A small audio frame classifier, trained from scratch: 9.6M parameters.
Rows from block 4 of a small audio frame classifier, named by matrix and row number. Rows with one number belong to one neuron. Each number is 128 + 24 x the weight over its row's rms, rounded and kept within 0 to 255. All counts start at 0. Numbers have three digits each. After the name is the row's rms in percent of the matrix's.
After each neuron's rows are labels from the 100 clips, of 14976, where the neuron reaches its highest value: "top examples" is what is common among them. Only what is clearly more common there than usual is listed. The data: synthesized solo parts of chorales (CocoChorales).
# fc1: MLP up (model.blocks.4.mlp.fc1.weight, 1024x256), inputs 0-127
# fc2: MLP down (model.blocks.4.mlp.fc2.weight, 256x1024, transposed), outputs 0-127

fc1.678 095:138118137128138138160124129178112116160119169119130173150122135144139129126160161099089090134119149132109112121128093116129145134150152197169137125150133119136169159098113126093139136131149200147142129163140129110152130090137120142119132146122106146099120135111126097127129152158171140099162143103146195134127140174080116110124111154104096144163107146102117166115138069071135128094125
fc2.678 076:152115116114140120150148073141121121163129108145101120136131108105109103137156113136134144102117162140114129123119157145121134159096115136153138130123124120145132142134088143070065115170033064152152099119117124105132115120094140137132114108133150126160117113113096148170135118102132127148094102109150117159139187091121107120109147116146076140107155108107155153134104212105178081129165
top examples: trombone; note G4; note G#4; note F4

fc1.108 112:151145130140096135145131165165123120145134119143147144097134130139143096117136128136129109099138105165076142131107099135122151151140116121124096145099120114109108134103171105113128152196109163143131101166109138120156106096105135147137166108122093122114131125121164125131109155142125145149125135132113095138160185150144155120197145095151165163137068125114115146152125089129130109132149
fc2.108 080:166165088121124149147119149092146148114160120144132096110117100137150117123142133138086139141137156135091129159158071150095104006112106114107155134134107163149132149138139134133144141127129162138132115139120118112148143129136191154133135135131160134120133133158128137137131161133197100171125097100131116137105150134139148151156148113161155205106097098137154130118142143093159127140173
top examples: horn; note G#4

fc1.634 104:115130150177129096110157154136158120113131138149139156098137099105154154130121114147119101117155095121151143169094116105179147149154073140104146182144117132101109131111130123126151096085143143126117122098149127127132154111099129084112126184116115108150100141096108152135086101097139129148143152129144162104091106163125131144146099130160114082157128087141112114119169126095132134190136
fc2.634 097:125133131114147118098124103139142125120130135135143145111164131092132153144135098104128099156125116133140107107113119095163135154154065095147105124099124105103138118130124126124124089123141107114127174139157125138110122124100148113101136159134107112130133086077094111153092149109163086145067137120132108108115125144148120134160139104088110094139149122104103137143161097095116163053087
top examples: note C#4; cello; note B3

fc1.315 101:123156115159075136137132133144137132108137143116130144089097115120170121168100104116127102125128111142123129147115156148131118123085082161125140134148178119111156140112110118161156142105161162136135063127122102068064177103142134100102165122060091135140093141113118139177129141143129139094129133142148155156164086115107130112128150081176144147135158083136096128118138102131120133112105
fc2.315 113:118132110139091118106104111153148114127104166145168163136121115093138142113117128117114136121121101142119089115127143073167116114085071117134103129098159142117146161156116091116177112120103133123128127119153110105077131149126116140147147162104111125141129147108114116187090132136105088105137159163128148101124147114123097103127139110123131168102132090130103106118110148162110094098119
top examples: note C#3; cello; note G#3; note F#3

fc1.419 105:106131123137112114092127130122122119129107142091135154167109130162155125128138096190065109114124122117164102125114080102145116170102155123105122125131149140117109138122124125095158106123114116133141144121129149106104099125139188142128108126160129177157121148189090094181117149182116118132128132127167121116177140142116106100116158127092123100140124117146093125155098098138097107097130
fc2.419 090:136121181120095107110114154135146117137115123128111139149127139144119110124138134136135112134144135113146119132134103139117138163136137094108139129126138152137083154115124157056099117119125134113131147134115137116114125179135197139138117113169145157121136156189100119198132180181165124166113094121132106105131091114105133090105122107124153055095135134136132114173116146142122108118063
top examples: note F3; cello; note G3; note A3

fc1.618 105:131159118132074130148116115156152160076106149096161153086116169126140126156149144125109133126111101158124085180147132160153172116099141098141115133130127106153180131122154138147085145147147110138111110104125111147070130126076158134149140129103121131170122111136114100150146173079106155122068089143126119128116127129155094107129089118195165135117130103122159138120116152128128143121137
fc2.618 083:118142175110127119137142087075097118144127124116119136146138000142117125128134116136120106127118120139175121119133130122126131109170141133146131138114163070097132135139103142133107089094126116134142105130126096106129166159113113129102103126131102127144131145138147120097117112120125090098118172131137153124148094130129110151104138124104097103156134109106127141115114156102077116126132
top examples: horn; note A4; note A#4; note B4

fc1.699 097:146164150059108119079139141141170085141161147154082149140142100128121127159116124180103138153192098149128121073104185169154122151135144092166109153131106114124148138148103162137137121126149143128141147143126128148112119128163134138122119079169120145134087140145135146105131131127106138099105127116128157115109107099099130096099153052076149112101112143128101118117094190090150103151122
fc2.699 077:105133141100155131144125118139090112118143133100093129116139152193108126135089116123122122119110131116140141134117087134116124103168152079114147086123124144095110133127118091153124115113142144115120121119096133143114163084129122103132110101129133105116100145124105131112134165116085132118158134176104153154121131165106122118068113086143107118202147154121130091087164143105087154151101
top examples: horn; note B4; note C#5

fc1.737 089:084181140163107120093118145151145151112150149116153149112086163139135159158144122175097163076117156161104137144116125112194169122118171123157161136121128090153162098118152111161148136116175115139124146105156139167080150099115159106119126171139133085148140140123171110156099185102124151112155127164081088128139120151129159138118094107188146141136132134136145135130089105097138154128092
fc2.737 068:155089164140145131159145107101132125151101127147112152119122035142133113155144098152107118130165112126180130130130120156120089154109122176114144150147155067138125100148075188107093147130097120094137093140145147103146134105124141143125106115156145169132132150138126117109137116131118160116138135180149185123137085085107116118101111139153123130154101147152126128148097188142084107156128
top examples: note C#3; note G#3; bassoon; instrument: tuba

fc1.48 097:092129101113127126095125133136145123156133158102133151144123159153146142132137088140111108069116153156132105125112136092135117172115129139120126164114158150117076120114128111087130106118143120146125169111132137118143132108140124150151135125147144173148094160173111135191124144139104130142131100098141103169186151127114079108131136123121130067146125100109113112145067112107109116105144
fc2.48 080:135143107138108117118088115141089104133118164115146123109137100128136129092110102131134138129111101134146102118112098097123143162113139101121098137098158126112089148107130130153084114173100121112131181133119131118090109161110157124162120144166112127139149177156090091137110170168129099151102127093146103111105131110127103100101139100125085027173146140128110118128131185159101157087106
top examples: note F3; cello; note G3; note A#3

fc1.264 103:093117144159116097110161162133135123184132132145117147085145108139135154131120144197073122104126120137111131184121149135188135113171099149120139165144102134149127135127122122106109137112132150114128133111116120125152111090137096073121121147090154078128105103083121120146154124088105133165115125164114149096104132133122142141154108104167144108128098115129139099111139139138143097118137
fc2.264 108:113119129156118122089102095173131133113108165126152124114139103131143127106124122107125141146113077118159083106130120077156135116107078096134091124085121084135139124161124151128097114146131113132124123122162150133093117132128155110159126157137120113132129124124139093119107132133148093189124131154154111108105106150116103093112148124123114096140107164120106106114178151153116120051111
top examples: note C#4; note D4; note E4; trombone

fc1.492 104:167123143134070152074145119124148093166135142124124145140115143150169116132123132154116165156128116129095157095111118141176153107157137137156160124165113127134138157092148100143156126129144137137150132176130085115097109080144133117073156119090097148156142107102150101090132128170135117136122136081140150101099105184118131099142134127099126141083152166147102108127127115110124154128079
fc2.492 097:107111143129114115082098110124113107105103122103151099106141092114117126107120162114135141110096085095156104114141123086191119123174108091124094116083115106137160140109100092095119117154115122123114125130111145136096142135105121136127113146094101123107145123133133112094096075135117045129157156171113107110104098141124105096111098127091118095142113167102106102123155144143104129087140
top examples: note G3; cello; double bass

fc1.550 094:117133160141107157132170150131159125119099158110177146123144131157156123152164098148114117161116126126159122129111124109121149138080106126103116133151134098128163084110168162131117130085153145124139111117133163106116115094164126145133109138165094128104164141149138103111082117096144157193119149127142116140124117118150103121159114177119163127151125140131146092124165156158146130144106
fc2.550 084:140127098130107148120122112130127108112096110114150134134097103125113137111106091121135137113104115125108090124124156080122095128087095093126075111091212138124141126096123151155116100101110115118124089125135150109094149145124108126148119132153108120125127185153165116074106095140105104177154117130146105124116128093133123093077134206115108149160120104117123108114139145179118109109109
top examples: note D4; tuba; note C4; note C#4

fc1.180 098:114127120114104172151126112148149164121155140145126133129120144106153106133126127086077132131126099137122135135107115122158177135098098136141147131128136069161162130137127102149126126174111122147159158130153112136114140111171144085102147172095096139157135114142156114103104164098113168162116200108148123103147150146089148119119141143149111142133162153083130097144150151117131131152134
fc2.180 080:089143121098082173132137135083095139096104167097091160113128044104093087130132100117142087101105119123175112115092125149085153098133135114117143132135140111115138072144133154150114109111121114098121088107116155109115121158117124124146087084125132118123110161186135118076137109108093093170111115140138137119121091096103114121115147176118092168120137134116129138155143176150110114147123
top examples: note D4; tuba; note C4; note A#3

fc1.639 116:100126130131116103093122116116114107159094139079109149162097145177152125099125095168086097092113120107155097111131099100142110157135149128130106122126155137109088118091122114089144110105112124110110149124135132119115113123139158163145115139157136181160104152174099107197120154157126122137112103131144115146164130141102097104122152094105130081124128125143123098135102123099118110099130
fc2.639 101:137136150129075131127117141157145129125138139123139141150148110144121141111128119131130098122123129121150101118133096104122137181114157092141109126102137146108066158116117131109092092135116106135121140114124124132094109203128195116171112133147126124119124171198084120195109196177159115171099117131156101121119088130111109129115115138127115056126135127113117109172102140155131117112063
top examples: note F3; cello; note G3; note A3

fc1.671 098:090116109163125094108127120150181091154128135174140134137105105123146133123113120153111109130164100118132145178103121113210125120123095138110123170137106137100129153138092110116132129111135158120129137129116121114113152105126095100108131167111149077136085123128147155133122120093135140178129118163142134092116123127135122151126120129147164117163138085151105089099178126089125117160142
fc2.671 091:132140159127178099099102080129132098124105118108135136119118106102108120130139118098162086136085101112153106114128108097175113128163066099140103118108118087142154118140114131077118104128158123126127123115139155153108129118116133120126114130129089110118130108110120126146119110152142081154091118124118131122106107162128117114122138102117109076128109125120112135123189117088124115063104
top examples: note C#4; trombone; note D4; note E4

fc1.318 096:085134144104131083131153153130130133154132135080131154154111172178093134145097072142126072095147133122122125073120110109141115121134130148172104154134131102067153145102124160150114110124135153116109142132181146130143136100133126152108123139145103155146078154154128142141141110097132111148086135171118125151153165129098101086103121070101151115161108105122147120160128122109098113116125
fc2.318 083:177113169106053083124146164122080125092111137125112142139146104127134136140112184109161183147132107134169145105123108137126142118126102140098147105130127131141115088129142137125136126145148177111108119121145089139130069161080135132115143115113138106134132164105104094173114140129136149124130092134131121127098097090125111143133091122134137095103137100119131144107136156151107158153087
top examples: note F3; note G3; tuba; note A#3

fc1.145 104:140148126145116131142140137125174102136149080143126130117133159123103123110091125140080150151184140119113140144113118132154144137160093118130105166135136120110117146122164121118138146132127166132141124137092091107121146100126119174126168108127146129124113120143158132113140122154131144122171151156133122129111142122134101132129140122125167124153093118139137097157149108156108122149148
fc2.145 084:147170136118118061144150114119129106139111083131137094131096167126103120138130174155164145093136151139098126128172081113157109102161141126156141130124123213116127180118143114116130114136121192147142097132136114121098111070122080125097114129127119127117132152083125124111126125135207120143155154155099112148137161131120096165138160121133139117154119112122125152122169100118133112130142
top examples: horn; note B4; note C#5; note D#5

fc1.56 104:078133153135134112078146114119132095153116144127107155155094139162140122123136091172083094106172100152163146097108126118154122154125161124135084125132129146103118135081093144079140130090141125132131121137101146136118132108150142150118100124164116166157116124173117136174139142134136121143129095113148104117148079129088120112127154139105158087114115089135088103153105137078112099144143
fc2.56 093:102137174138092133104121152117148130108108153129147141169107138155126123131152113122138097125118105125141103104129089098117122146135149116121109131117158152114119137142106149093101117107125129147139118117140128133121137184121164132163126152175104132126118170215099110182113164192155113173143117136138125112099109119109133093094110087109093071122155154111117100163100132136129116098090
top examples: note F3; cello; note G3; note A#3

fc1.579 105:103129130143109108112128120116117112147140119101109158145109134161151118110127113158086122108111106119151106130112111095160115146118168147115096111123161140139109132081124103082150142104140129120119144140111143121086112115165163138104101119168132166177126135184106105199126154158131125138115098127148124136171109141111094118138153141102146104121121119130113080141098108108105122106129
fc2.579 110:116130165151084120088107141145165141136114148138172131147144109146144154108134121105135100134141098132142095116123092084121132150139138089136086142103126132139083168120111147085113106115126119150143157131169130156091142196151181150160138154150143133141137152185088123168116160177147096170129115116157106092111106146124122090105136120127118057113126128128119102148117139168137106079071
top examples: note F3; cello; note G3; note A3

fc1.182 100:161108082090104117118101115125090132132122107120144126100107116140111147128123095131091101136111142185098127103111102133092157158147113153120121140168180157105118136107143109169123118138120146157126137163129142137120119103112106111163113166122085129124130155100140085157140133125128154156125127086114131108103178119130200087141151093129107116140099135061087128125120116081104126127125
fc2.182 097:130192083073120140125129108156139076135151128122089136118152110166101121162135135134101122138153159111149155096144127158067150119134132099183160106148128161131139146147160131160117112128145126182120101125087154086134099118121139163128119084123143115104102150121095139121152137126138120122141118068134118145116143142110117113128119137108118131152122076096113117146096174120109121161161
top examples: note G#4; clarinet; horn

fc1.70 093:129142105104135135135163125129119152139127135132125137119112091139127137105121117113094098132123158174129140099123148186097139121126153119133094130132161145116158140124144169170127110087178148145125126153142153125072116096106108125113119167129109115094153134150143085148165116128182115128068135057109162095110154147118142110140117119130127148120159152102083145129127099115128150149108
fc2.70 096:118140111088138159152142150085128081111154088127092121153139101134095095141140124155104156131152176101132155146146135173109140146146130098137174129168126144133119089162169138158128139103117137122118105117104148105171158098132125141117100094177130134090115120116148132107151113127142161115108131057131127137139123103100148120133111150132139103158155129125131156113103150134111101165135
top examples: horn; note B4; note A4

fc1.667 101:050144119128142131094125116105164187143152168124134139100129101092097143154105127114126140119131156183138135155106160113121147141133154137127110126100150149142140122148141122088167161141157125137148116162145127155031163095139085141071121140110129127171118100150142147136134116155132157135070135099103139125152120136140099127124159151147120103151101130179140152174136107161096114146096
fc2.667 072:089121102134130131100141145129152139126126223123132227116151103139139134113099112129156112153135114124121141148134098147102134159123134115123142132152110146116070140100060151101135132126100122141140100122132098063155139114153136140116161140103142132123122132083110137097136087166178175166137152106134161134125145160140143123124145134126113119100130130138120155159087081144200166148107
top examples: trombone; bassoon; note D4; note E4

fc1.502 102:062131130101098139073116124160132150123144140127139127135127147089147142093113098133146150186138109145090150104154120144163134126137101104145127146130118100150130152104133109137096124110134104154121124133149158143077148078150110122150161132116124146182149158111160118121083147138130148119120127140115087108119157090122171106127103095122147134126113120123151146120128165135125114140057
fc2.502 084:126119107103130125141130119121140110111114143106100140125132000141091115109120111146103126091114129124142135114118151122110133111107153143105124127129135118135118133117161138097115138167105129132123091110101149085143142153115128123130113098132086106092124128147144112117119117155156129103096134111145175132109123137112113090125097129124102121132124104110102174114063141155168141125172
top examples: horn; tuba

fc1.379 089:081136110115131108137165126108101087142100137100120151118108145121160136136160098179106147095119112122158083145122081149116147146075161145099132133130117094147098127115172123089160137132094135138134106151141132139136104113154146157120141162109142180189107158168116123158112167173126165113103124140165111129186161142110095096122134096101141137148123135135098121130107159117118176105144
fc2.379 068:150101138106132101148133157100129164114127105115113150148146089139078097132111125112120132139126147096123131142130101139067140094111141128124130103124097176139085147121123145106085121086119141099116145110115171169119135170116130108161104109174163142091125117160152153188143151161172125203104067149115095146111108147120135091132107120124108085091097127122151146139174126144118087122083
top examples: note F3; note G3; tuba; note G#3

fc1.88 094:127146111157079109130151133147150143096132163133111126096118095113180118163122100122120105136128108122116151119114158139125119120084081151139140132132171122102158123113128120157170134128149156147138089131144108072079167106132118098143176134039109115147096139090126165172118126144122146084146132137133155143150096133093151130127153067179134140150136104138089128110131112138128117117104
fc2.88 083:118123082121103128137119099139140109139120180150147151132149111094126155097132126135095122116135133136096106133107134100166105116090054100129121136107151121128132153145122087104193119114112121093146143129141126093102108157117120157156142133092137120144144110104081130194111145122080107112143166163125148124120154100123116093133126110133125164129130078134127127121112152164108103102155
top examples: note C#3; note G#3; cello; note F#3

fc1.587 107:120129109146115133142152123163159091123125177150130138126149121169162127156181136146061129098156106131074129106129091105136161109136140200149147145148147106139138167138119139092113154154133198185144110181161128097136154118145142150117116147121071129103132115100135109126154170132174119147128141119148141149137135137114105130156133167144102148150081123105098153140122090074113111122134
fc2.587 101:118081138075131118135159100125131133140118129130076108106131113123089102132147113127119127114135145134139151119112131179132154160100102137164173128159117114110125133128087157113076100150062073147127134113094093124133102143113138141131105078134148098111104117113088145157145124112134143145137124135133140142136144114102108103082125110138088134111131119103129159138132166133118129165156
top examples: trombone; note D4; note G4; note F4

fc1.418 095:099141123150133119148143178131105133141133177117122133135127074110108113161156076140161140148175144126176137114102150176101114155099152142088084102106101166104125095117166179085162131149132149125136097174116129142141118120147113136106125119117100130122113130120156157118140110134084153161117118097115149158144095119117115127143187130114146051105129107127117150132103159142143097170117
fc2.418 084:099074181111156107141128114074118136116136144132130128124121153102082128156155141106201158161124137107141084132110152115142110141152122115141117143105151128107175105117083171136066117164072125126147127125112084111094159146109141083173102113146124120128141102120132100087103125117086134128157132174084120138126155096114111102081099129121096153137151144121139090152119181148069115124125
top examples: cello; note A#3; note G#3; note C4

fc1.409 099:111138145154079120115144131129121089168135115124123122065156117152151124146147165177060106134134126152079145125143076139159190116100128119146140135097118118160154124123150126128130141126122128120146130140122138103113146076132139127102147110118133118137146111131147109091118164115102108144108101159140125120132140154153128106157125104154159133119104114094102120161101124117139115110151
fc2.409 086:108120145143152151131098086164103124100139151098132086114131088116129119138109152115156159183079087124220114124133114099118149101133131085113120117099139110134123098164077159124113151153086123089107105113131126100087142166111189089159122153152105150130143145158135095079098093098119126102106151122125159097107115128142122117095102147113100158128093134132115106133151197170100121109158
top examples: note G#4; clarinet; horn

fc1.620 096:112150180179075127138138166117150154087141146105111162152129080138119129131155105147122140171165142131140097124083135141144141149146124099114103143098165120113114095149136164130139130131140121115164081106137110122097143109110095124104130149048145124125135134115088134139156116150109149104130104153096142145107103125099128099120109099175132134104117138155105124133149110146078124104107
fc2.620 081:099132109166104107125136078116143155114121143123153162103118106140142098121118132148110136128087101143119106157127169105188105184095106090112115139109149115179142163122058116088130108175104136140128101142143108158128158141144130141141132132125116135126129135110134121132121100168086111128134104121116124145149121140114124055074143115140092070104114118138138113160095170143116081116142
top examples: note C#3; note G#3; cello; note F#3

fc1.384 099:110223140119122107132101164113164130124136145138145109137131085109099123141131117144156126130126143169163155129117111133107154132138146090103087141154132163113122075136194141087183128119197138120163138173126093177115154143156098097096154106116115133098112154135134128124118142134114130139102134148128106118174119138139130138184123158141156105137118128126113129132136167149161149128078
fc2.384 080:057146158129154110112097141103135139119101159126123146118130100103131140118138120108181108156136121120155098108094243135137129193117130149142140126110144179119154069091130145132089106126138113123145144113139099155115141120116128133144116132144129158127127106129124134103121101094095127107164128112080149116142093140112105119099106118095103153142106151137095103163154107135038102130170
top examples: cello; note A#3; note C4; note G#3

fc1.401 102:158145138125111191129135141127126144120119129093170134084144126151129104125135092152107112121122105103113130119116139104145154136101116093162099146150144107120134125105147113151130142135128123140168136110137124122112160096124133113126149144101074161134131106149131104107120151095128153183140173125155089155121111136125101116151098190118141133171128139135141060103169122154125159144112
fc2.401 100:110151137143100091100091114136124116115104126111152144133116122139109132116117082107151112139103106114112082124127121077077104122111112114109091122087146109101119122096109152182102113121119130130122079103138135134084149160109096116158111149148111135121132160147146122100104107131109101156152120155134144105101090138102106106063120168102093134157126106111096110148113141168133086100122
top examples: note D4; tuba; note A5

fc1.276 100:131121174101106126098113145133131114147106136103136154089120130148163078128154157122164096127118117117123132103161092138096156128137141154138152167132118122092142129116132130128120142082127145132132100126131143107123149115099120099091139086118103096089163124098071107117106108117117133109129109122132136093116114144160140158189122165184161123100132087106172109122119143101132102094114
fc2.276 099:096154148165121122109092123136102123127131109120145128092146150103160103130129159110156128131111081121149115134174102106071137151113185104108108130098120115112113148105103074083100136144122128119106150133144153142128139133143135104077128153113099110151145139130078117092105092110110105124114119190113115111156101137153128162118153168119148165115121091129133125129141146125147110100121
top examples: note G#4; horn; note C5; note F#4

fc1.8 091:123128129140122096128137138130175146141106159126105146155163101132140126152139096155117136117181168107146149141176212100131109163140131149116159139104141122134128139141140137134151134099166110154158137124151128125095135079144141056141120137147128153115142149140121129154104109146110151135193163106151147090152125140135118110125128096129164073180100137145168103108129130166147121157095
fc2.8 071:118151124129133122155126134148095151112099172115146114103116126105126143145115139142137143157119135114142121134095102093121132078101125136124082136114166133150164093150124133135113130137147154111094116150154086132101132151115145125127124144149080169125136097168108097113126135122176127157087137135136165131101116117127122158133098127171106142125116117148146163081138087103143130113135
top examples: trombone; note D#4; bassoon

fc1.725 081:182162112115111161127142135109132119131126111101156105148127030134106130133139155110136179107151132144181119145133123159127157121155140151150152143152110083120153120140134168127160160160104118124116126113198084122166157181147153123112145130147097150147118166109139154129148142150102156125141144141146127138129131144140143140119173132131092082145152133105129083150140177123161133128166
fc2.725 066:128122203092121146105124143164163127117148150105105174161145111189091122135135102091108106138122139094156101107152141136153111119144145153146140118115108056130140122133149124150160097073158109144120144104090119096124099104123100122129105101122157116082096116127119125127130185105101122091146103149145191101113087125092108132125122104112140129136133136103106080106139126145130149135116
top examples: cello; note A3; note G#3; note D3

fc1.148 100:123171154103127178097153139139152156107167154162128150120155171110136147180154129109127120163165096121107135088158120132110169170139133151134111115137081147103139095137163137162149128108160140156146120154140130091072110109162128102118115136128139122133115136112148152096087133128124160123135135110149119127149149127108131089159139122113149112104123109132141139167088129120106109132119
fc2.148 079:151125149123110139130116101121107122117102118111108109153074070108108100109103116108134125102113107096175122124107136130147087071142096113108135098132112091130154143138129107126110134121113120103106137143107147151104145183131124105160117114123097142121106106134154090110144160113087132161155109121117091119121098174106111169127102139105104124135154142132113092103171196097123115118126
top examples: note G3; bassoon; note D5; note F3

fc1.630 102:111128159174126085111150149142146103115153150160110155106144099121149150127120105136123105105176093129143129151098128117189129148157072145115133171120117149111123134117133133129132087078145134112101138112124131133135146114106113093121126186133136128145105126104104133134081091103146122140123142141139141099098118135133138135152105122159103074172133086131094111109195131092130123196123
fc2.630 112:135127137122137091093128130119133124121123141129137130117168125106128153132130114113141107147117105119152104108096115096160125126175063101137098130119118104105138128127142128112132090122152119114119182120151119148107111127092125097108125146127092108130129097093089094150085134127150086141077136122117112104110129151141121149160127100089109088144131116117101145133166116070118147070088
top examples: note C#4; note C#5; violin

fc1.204 099:121188142147112138077131138155151098106108136171126118133102079127161114111141110179119164138131076121122154129120117143159121122092092130143139141109132097144122112152177106119170117123171170132112105159118158131100106078156133142147166103106093111158160151121167098149105167170124111127102122147119122134137084091133138061157118104129149107102127121147097137117121152125149138117130
fc2.204 120:113139105143135118089110109146131133102108148116160134145130105160126127090102144099103126115101095110147079132139119081134083114138132136122074110082109072114146155129110149103124089173111122144129115117158129145091140139119114123128110150089111117124121157133124113114086147144139080123125140134158143101117119156108088124128111111096110108124106138121105071146122185113159100098113
top examples: note G3; note G4; note A3; horn

fc1.0 101:092120132117118136104180138149109110147104191106145158165136165123164149171175096138119141145152122138081095099129140116128153164152114141160151141174146094156122157104116129097134120148150152154147105150136130094086112091115141154108127138165062126092106149096125150147144117106112155154167124127125129190141163124115134126151146155130118142191108131119107148143161093161154113130164
fc2.0 097:127117075137138084113125126106113144132065158157108155121144146128131093111135125088135118105100089173140127113091136135117132127132133086100137139114123144110100108099139134127121088140101126111138104118141116104091112118124133108129100099135123085166104177114116105142137104160110121158159126158099126134130141115132101106083168120121087122128142121130138167140089160103132094130151
top examples: trombone; note F#4; note G#4

fc1.205 095:126155114161076131114169152159138104123108143123129137134090154145142136111155116131091107113115128113098106170182126160138121148110137179130158134134126126141138158114127132150102111126139141162133118123120092147134157119142121095130125121082155099138114137113113111172150199101139164154134130148146141092126174145131114130166119118169116141108092129094156142127109100168157128109133
fc2.205 080:095098163098117104106120102131081105106104176092118096137135083118084094099119129110119135132102121098141108096104133111159114134175123078133098102098135106118146162165087117097105112148094114119084103093110118151118128190095130112125100105129108138099110110141117088111127135103110110156150150155112114096106128123088104125107103099106105095116139143099112085135131188151104103124112
top examples: note C#4; bassoon; horn

fc1.97 098:095127136151121102083120115137108110112121135125107129054110133106153107163109160145135089098114119133115148139164123131128121122100119152122167120142155128105167123120116105148161157096142162126136110137115105101122152105111143096132138121065127113105114111084101124170129124155137142087137116140132158143130135124141129108118140085173160117123150094118138126119145107149117131108122
fc2.97 086:162162145110116150126106122135098096161135139115099129089166126111129106138158098133116092092126141130151130130153112136101163147088124081139147139125142125129119126185121088109156160120105104120119160141110151100116138173129187130121115111090118109152138113103053136136130108099073126090152152173125155112152160116137115119142130135147157169131106053113144126125116150168128090163152
top examples: note G#4; violin; note F#4; note A#4

fc1.445 099:155125106125100188094152133153127129150154137134131163113130097171179126146119142145134141189143115101094169092130148146150144124140138131186116104098120127146137149123137122142148121106136139133152138148117118113093130059131138155108151089111102133123135134121134114083125146141134111128115127072154153097113108152121156113161143133118145125129136157124077094113143151107148150132103
fc2.445 071:110090125149118119126107086121130110102119111133144123135134065144150145110117138129085113079101101138149112113150120079173115102160110108126110136109118067114159124099125096088117131160095144114138102125153147111109165161114119143126135148136099122126136151136152116126102113191142063120156169179141101128124088145140101089146089110103131073126109165127097114148128165141101117085170
top examples: note G3; tuba; note A3; note F3

fc1.408 098:143122142102104150097175129124143090140126142145103138136121114133154096159123147122149122185121105133139146083090150134167092149169126121139107077110127110142157144100123133124146121128147146121131105151091160125094114108166097128111123090118116108132159131080143129061111142175150102119120146104131134092114112127104130101128136085081135134102158178121098095125096133068106122123155
fc2.408 110:095123150146122115115099108129131146116109164128163127148149151161135151106095123127096115128103108136078081118104126059168093126167134111126077144081106101117157160085106128121126086140114110116133116109164148144087134129116125144143126156153126129126108117126141110116104132146129069138137124128127115123114124180104103109111131109101094112124110147123102082134110135119125095075129
top examples: note G3; tuba; note A3; note F3

fc1.567 126:122117117153099172077160112134131090149146137119123138126121136145160088127110124130116129155132123126122139102103144144194098120128162127160108097118118142135157135105125123152130104138131125131136142151102120108115113101135125128128139085106098120117139107075160088085116128182130125102121135084146118080095093185107122104126125096085128105093134175128103127111080129090131145132132
fc2.567 114:114115121113103134119125103119094108129108134118116118138123119116113111100108132121111140120102130127104110127100154111201104109161129130109099115120088086118161161071142126134106111154097129124116120118121144140121128110117101127126116111131114135102118115091153114089117095197141089120143143139110107128125117181103106078122125115119109083121132170115118114131157130110108108112167
top examples: note G3; tuba; note A3; note C4

fc1.371 102:141121084131122121168171090151116173133105112146102144127127094138141142121136151144114149119126126148146163146139081163084135139082092129124138105114134139134109133122124126108155086136145162145120120158142104109127104096167107144146143140142121124097139179132120135126119121147139145113124144145113149102166156140120175146146138124106125147111111097093126141170097133076131102101151
fc2.371 111:139143132079126138170151121145138128115164129121076135116124108144113103150133117149133113138161174111143175162118130189119146113123116071136162117174144133127144132147108127131105143125123090141118138121061135118160130125126135127139136087155160136114107122132121153126168126141125148139134128120117100149144125127137159128127086140154164134126096122118137140155129162133114133178127
top examples: note C#4; note G3; note D#4; note C4

fc1.22 104:136119153141146111128141119145168159150144152174119161112150116083136139110187110112158115143192142067116143122172147144135123204138109145161141163131132121126078133137110150095114148123112118176122085180105132115101152114162105127110136131134148123119142132138133146115127082151153087140086137150160125117128106126144117131112128168127120099128111117135100131151072129114142108162122
fc2.22 083:135090099148150136119129098074118129123120113125160103131084106168153110106128123158137125114106135134181116142155063094108086059145154127123096160111115095122131174102063127160144149096077104143117111123158133134108167133117142105142132155144093157133151163137117108130102102159198091122134111131144161125126128136133125149080102143120137152134137121152148142096139183110199092112081
top examples: horn; note C#5; note C5; note D5

fc1.700 105:044122115113135120142136149187160163152138164152125146119128113094099153106147116113157119152151137070113152146203201136122110173090116122160176085126135125111104163122121118076095099115130097144119098143128141134118115116134106134099133132111131129086153146132141148130137093165146109152115141123166140131171136136154114144130101151145141110097164142159107117117128134125161122167111
fc2.700 078:195130076116139115149153136103103101142114159133118082162122146140116116098131157151113167107132141135141128124136037126086097056140118131118111163120085162133082180152177144177132101098147139130129170132126095142123123114126148134118110105165115127128123166148150140134131148158184113120124121142130133152139123149110119123153146110146106149105085117123137133090119110079168128112167
top examples: note C#4; trombone; note D#4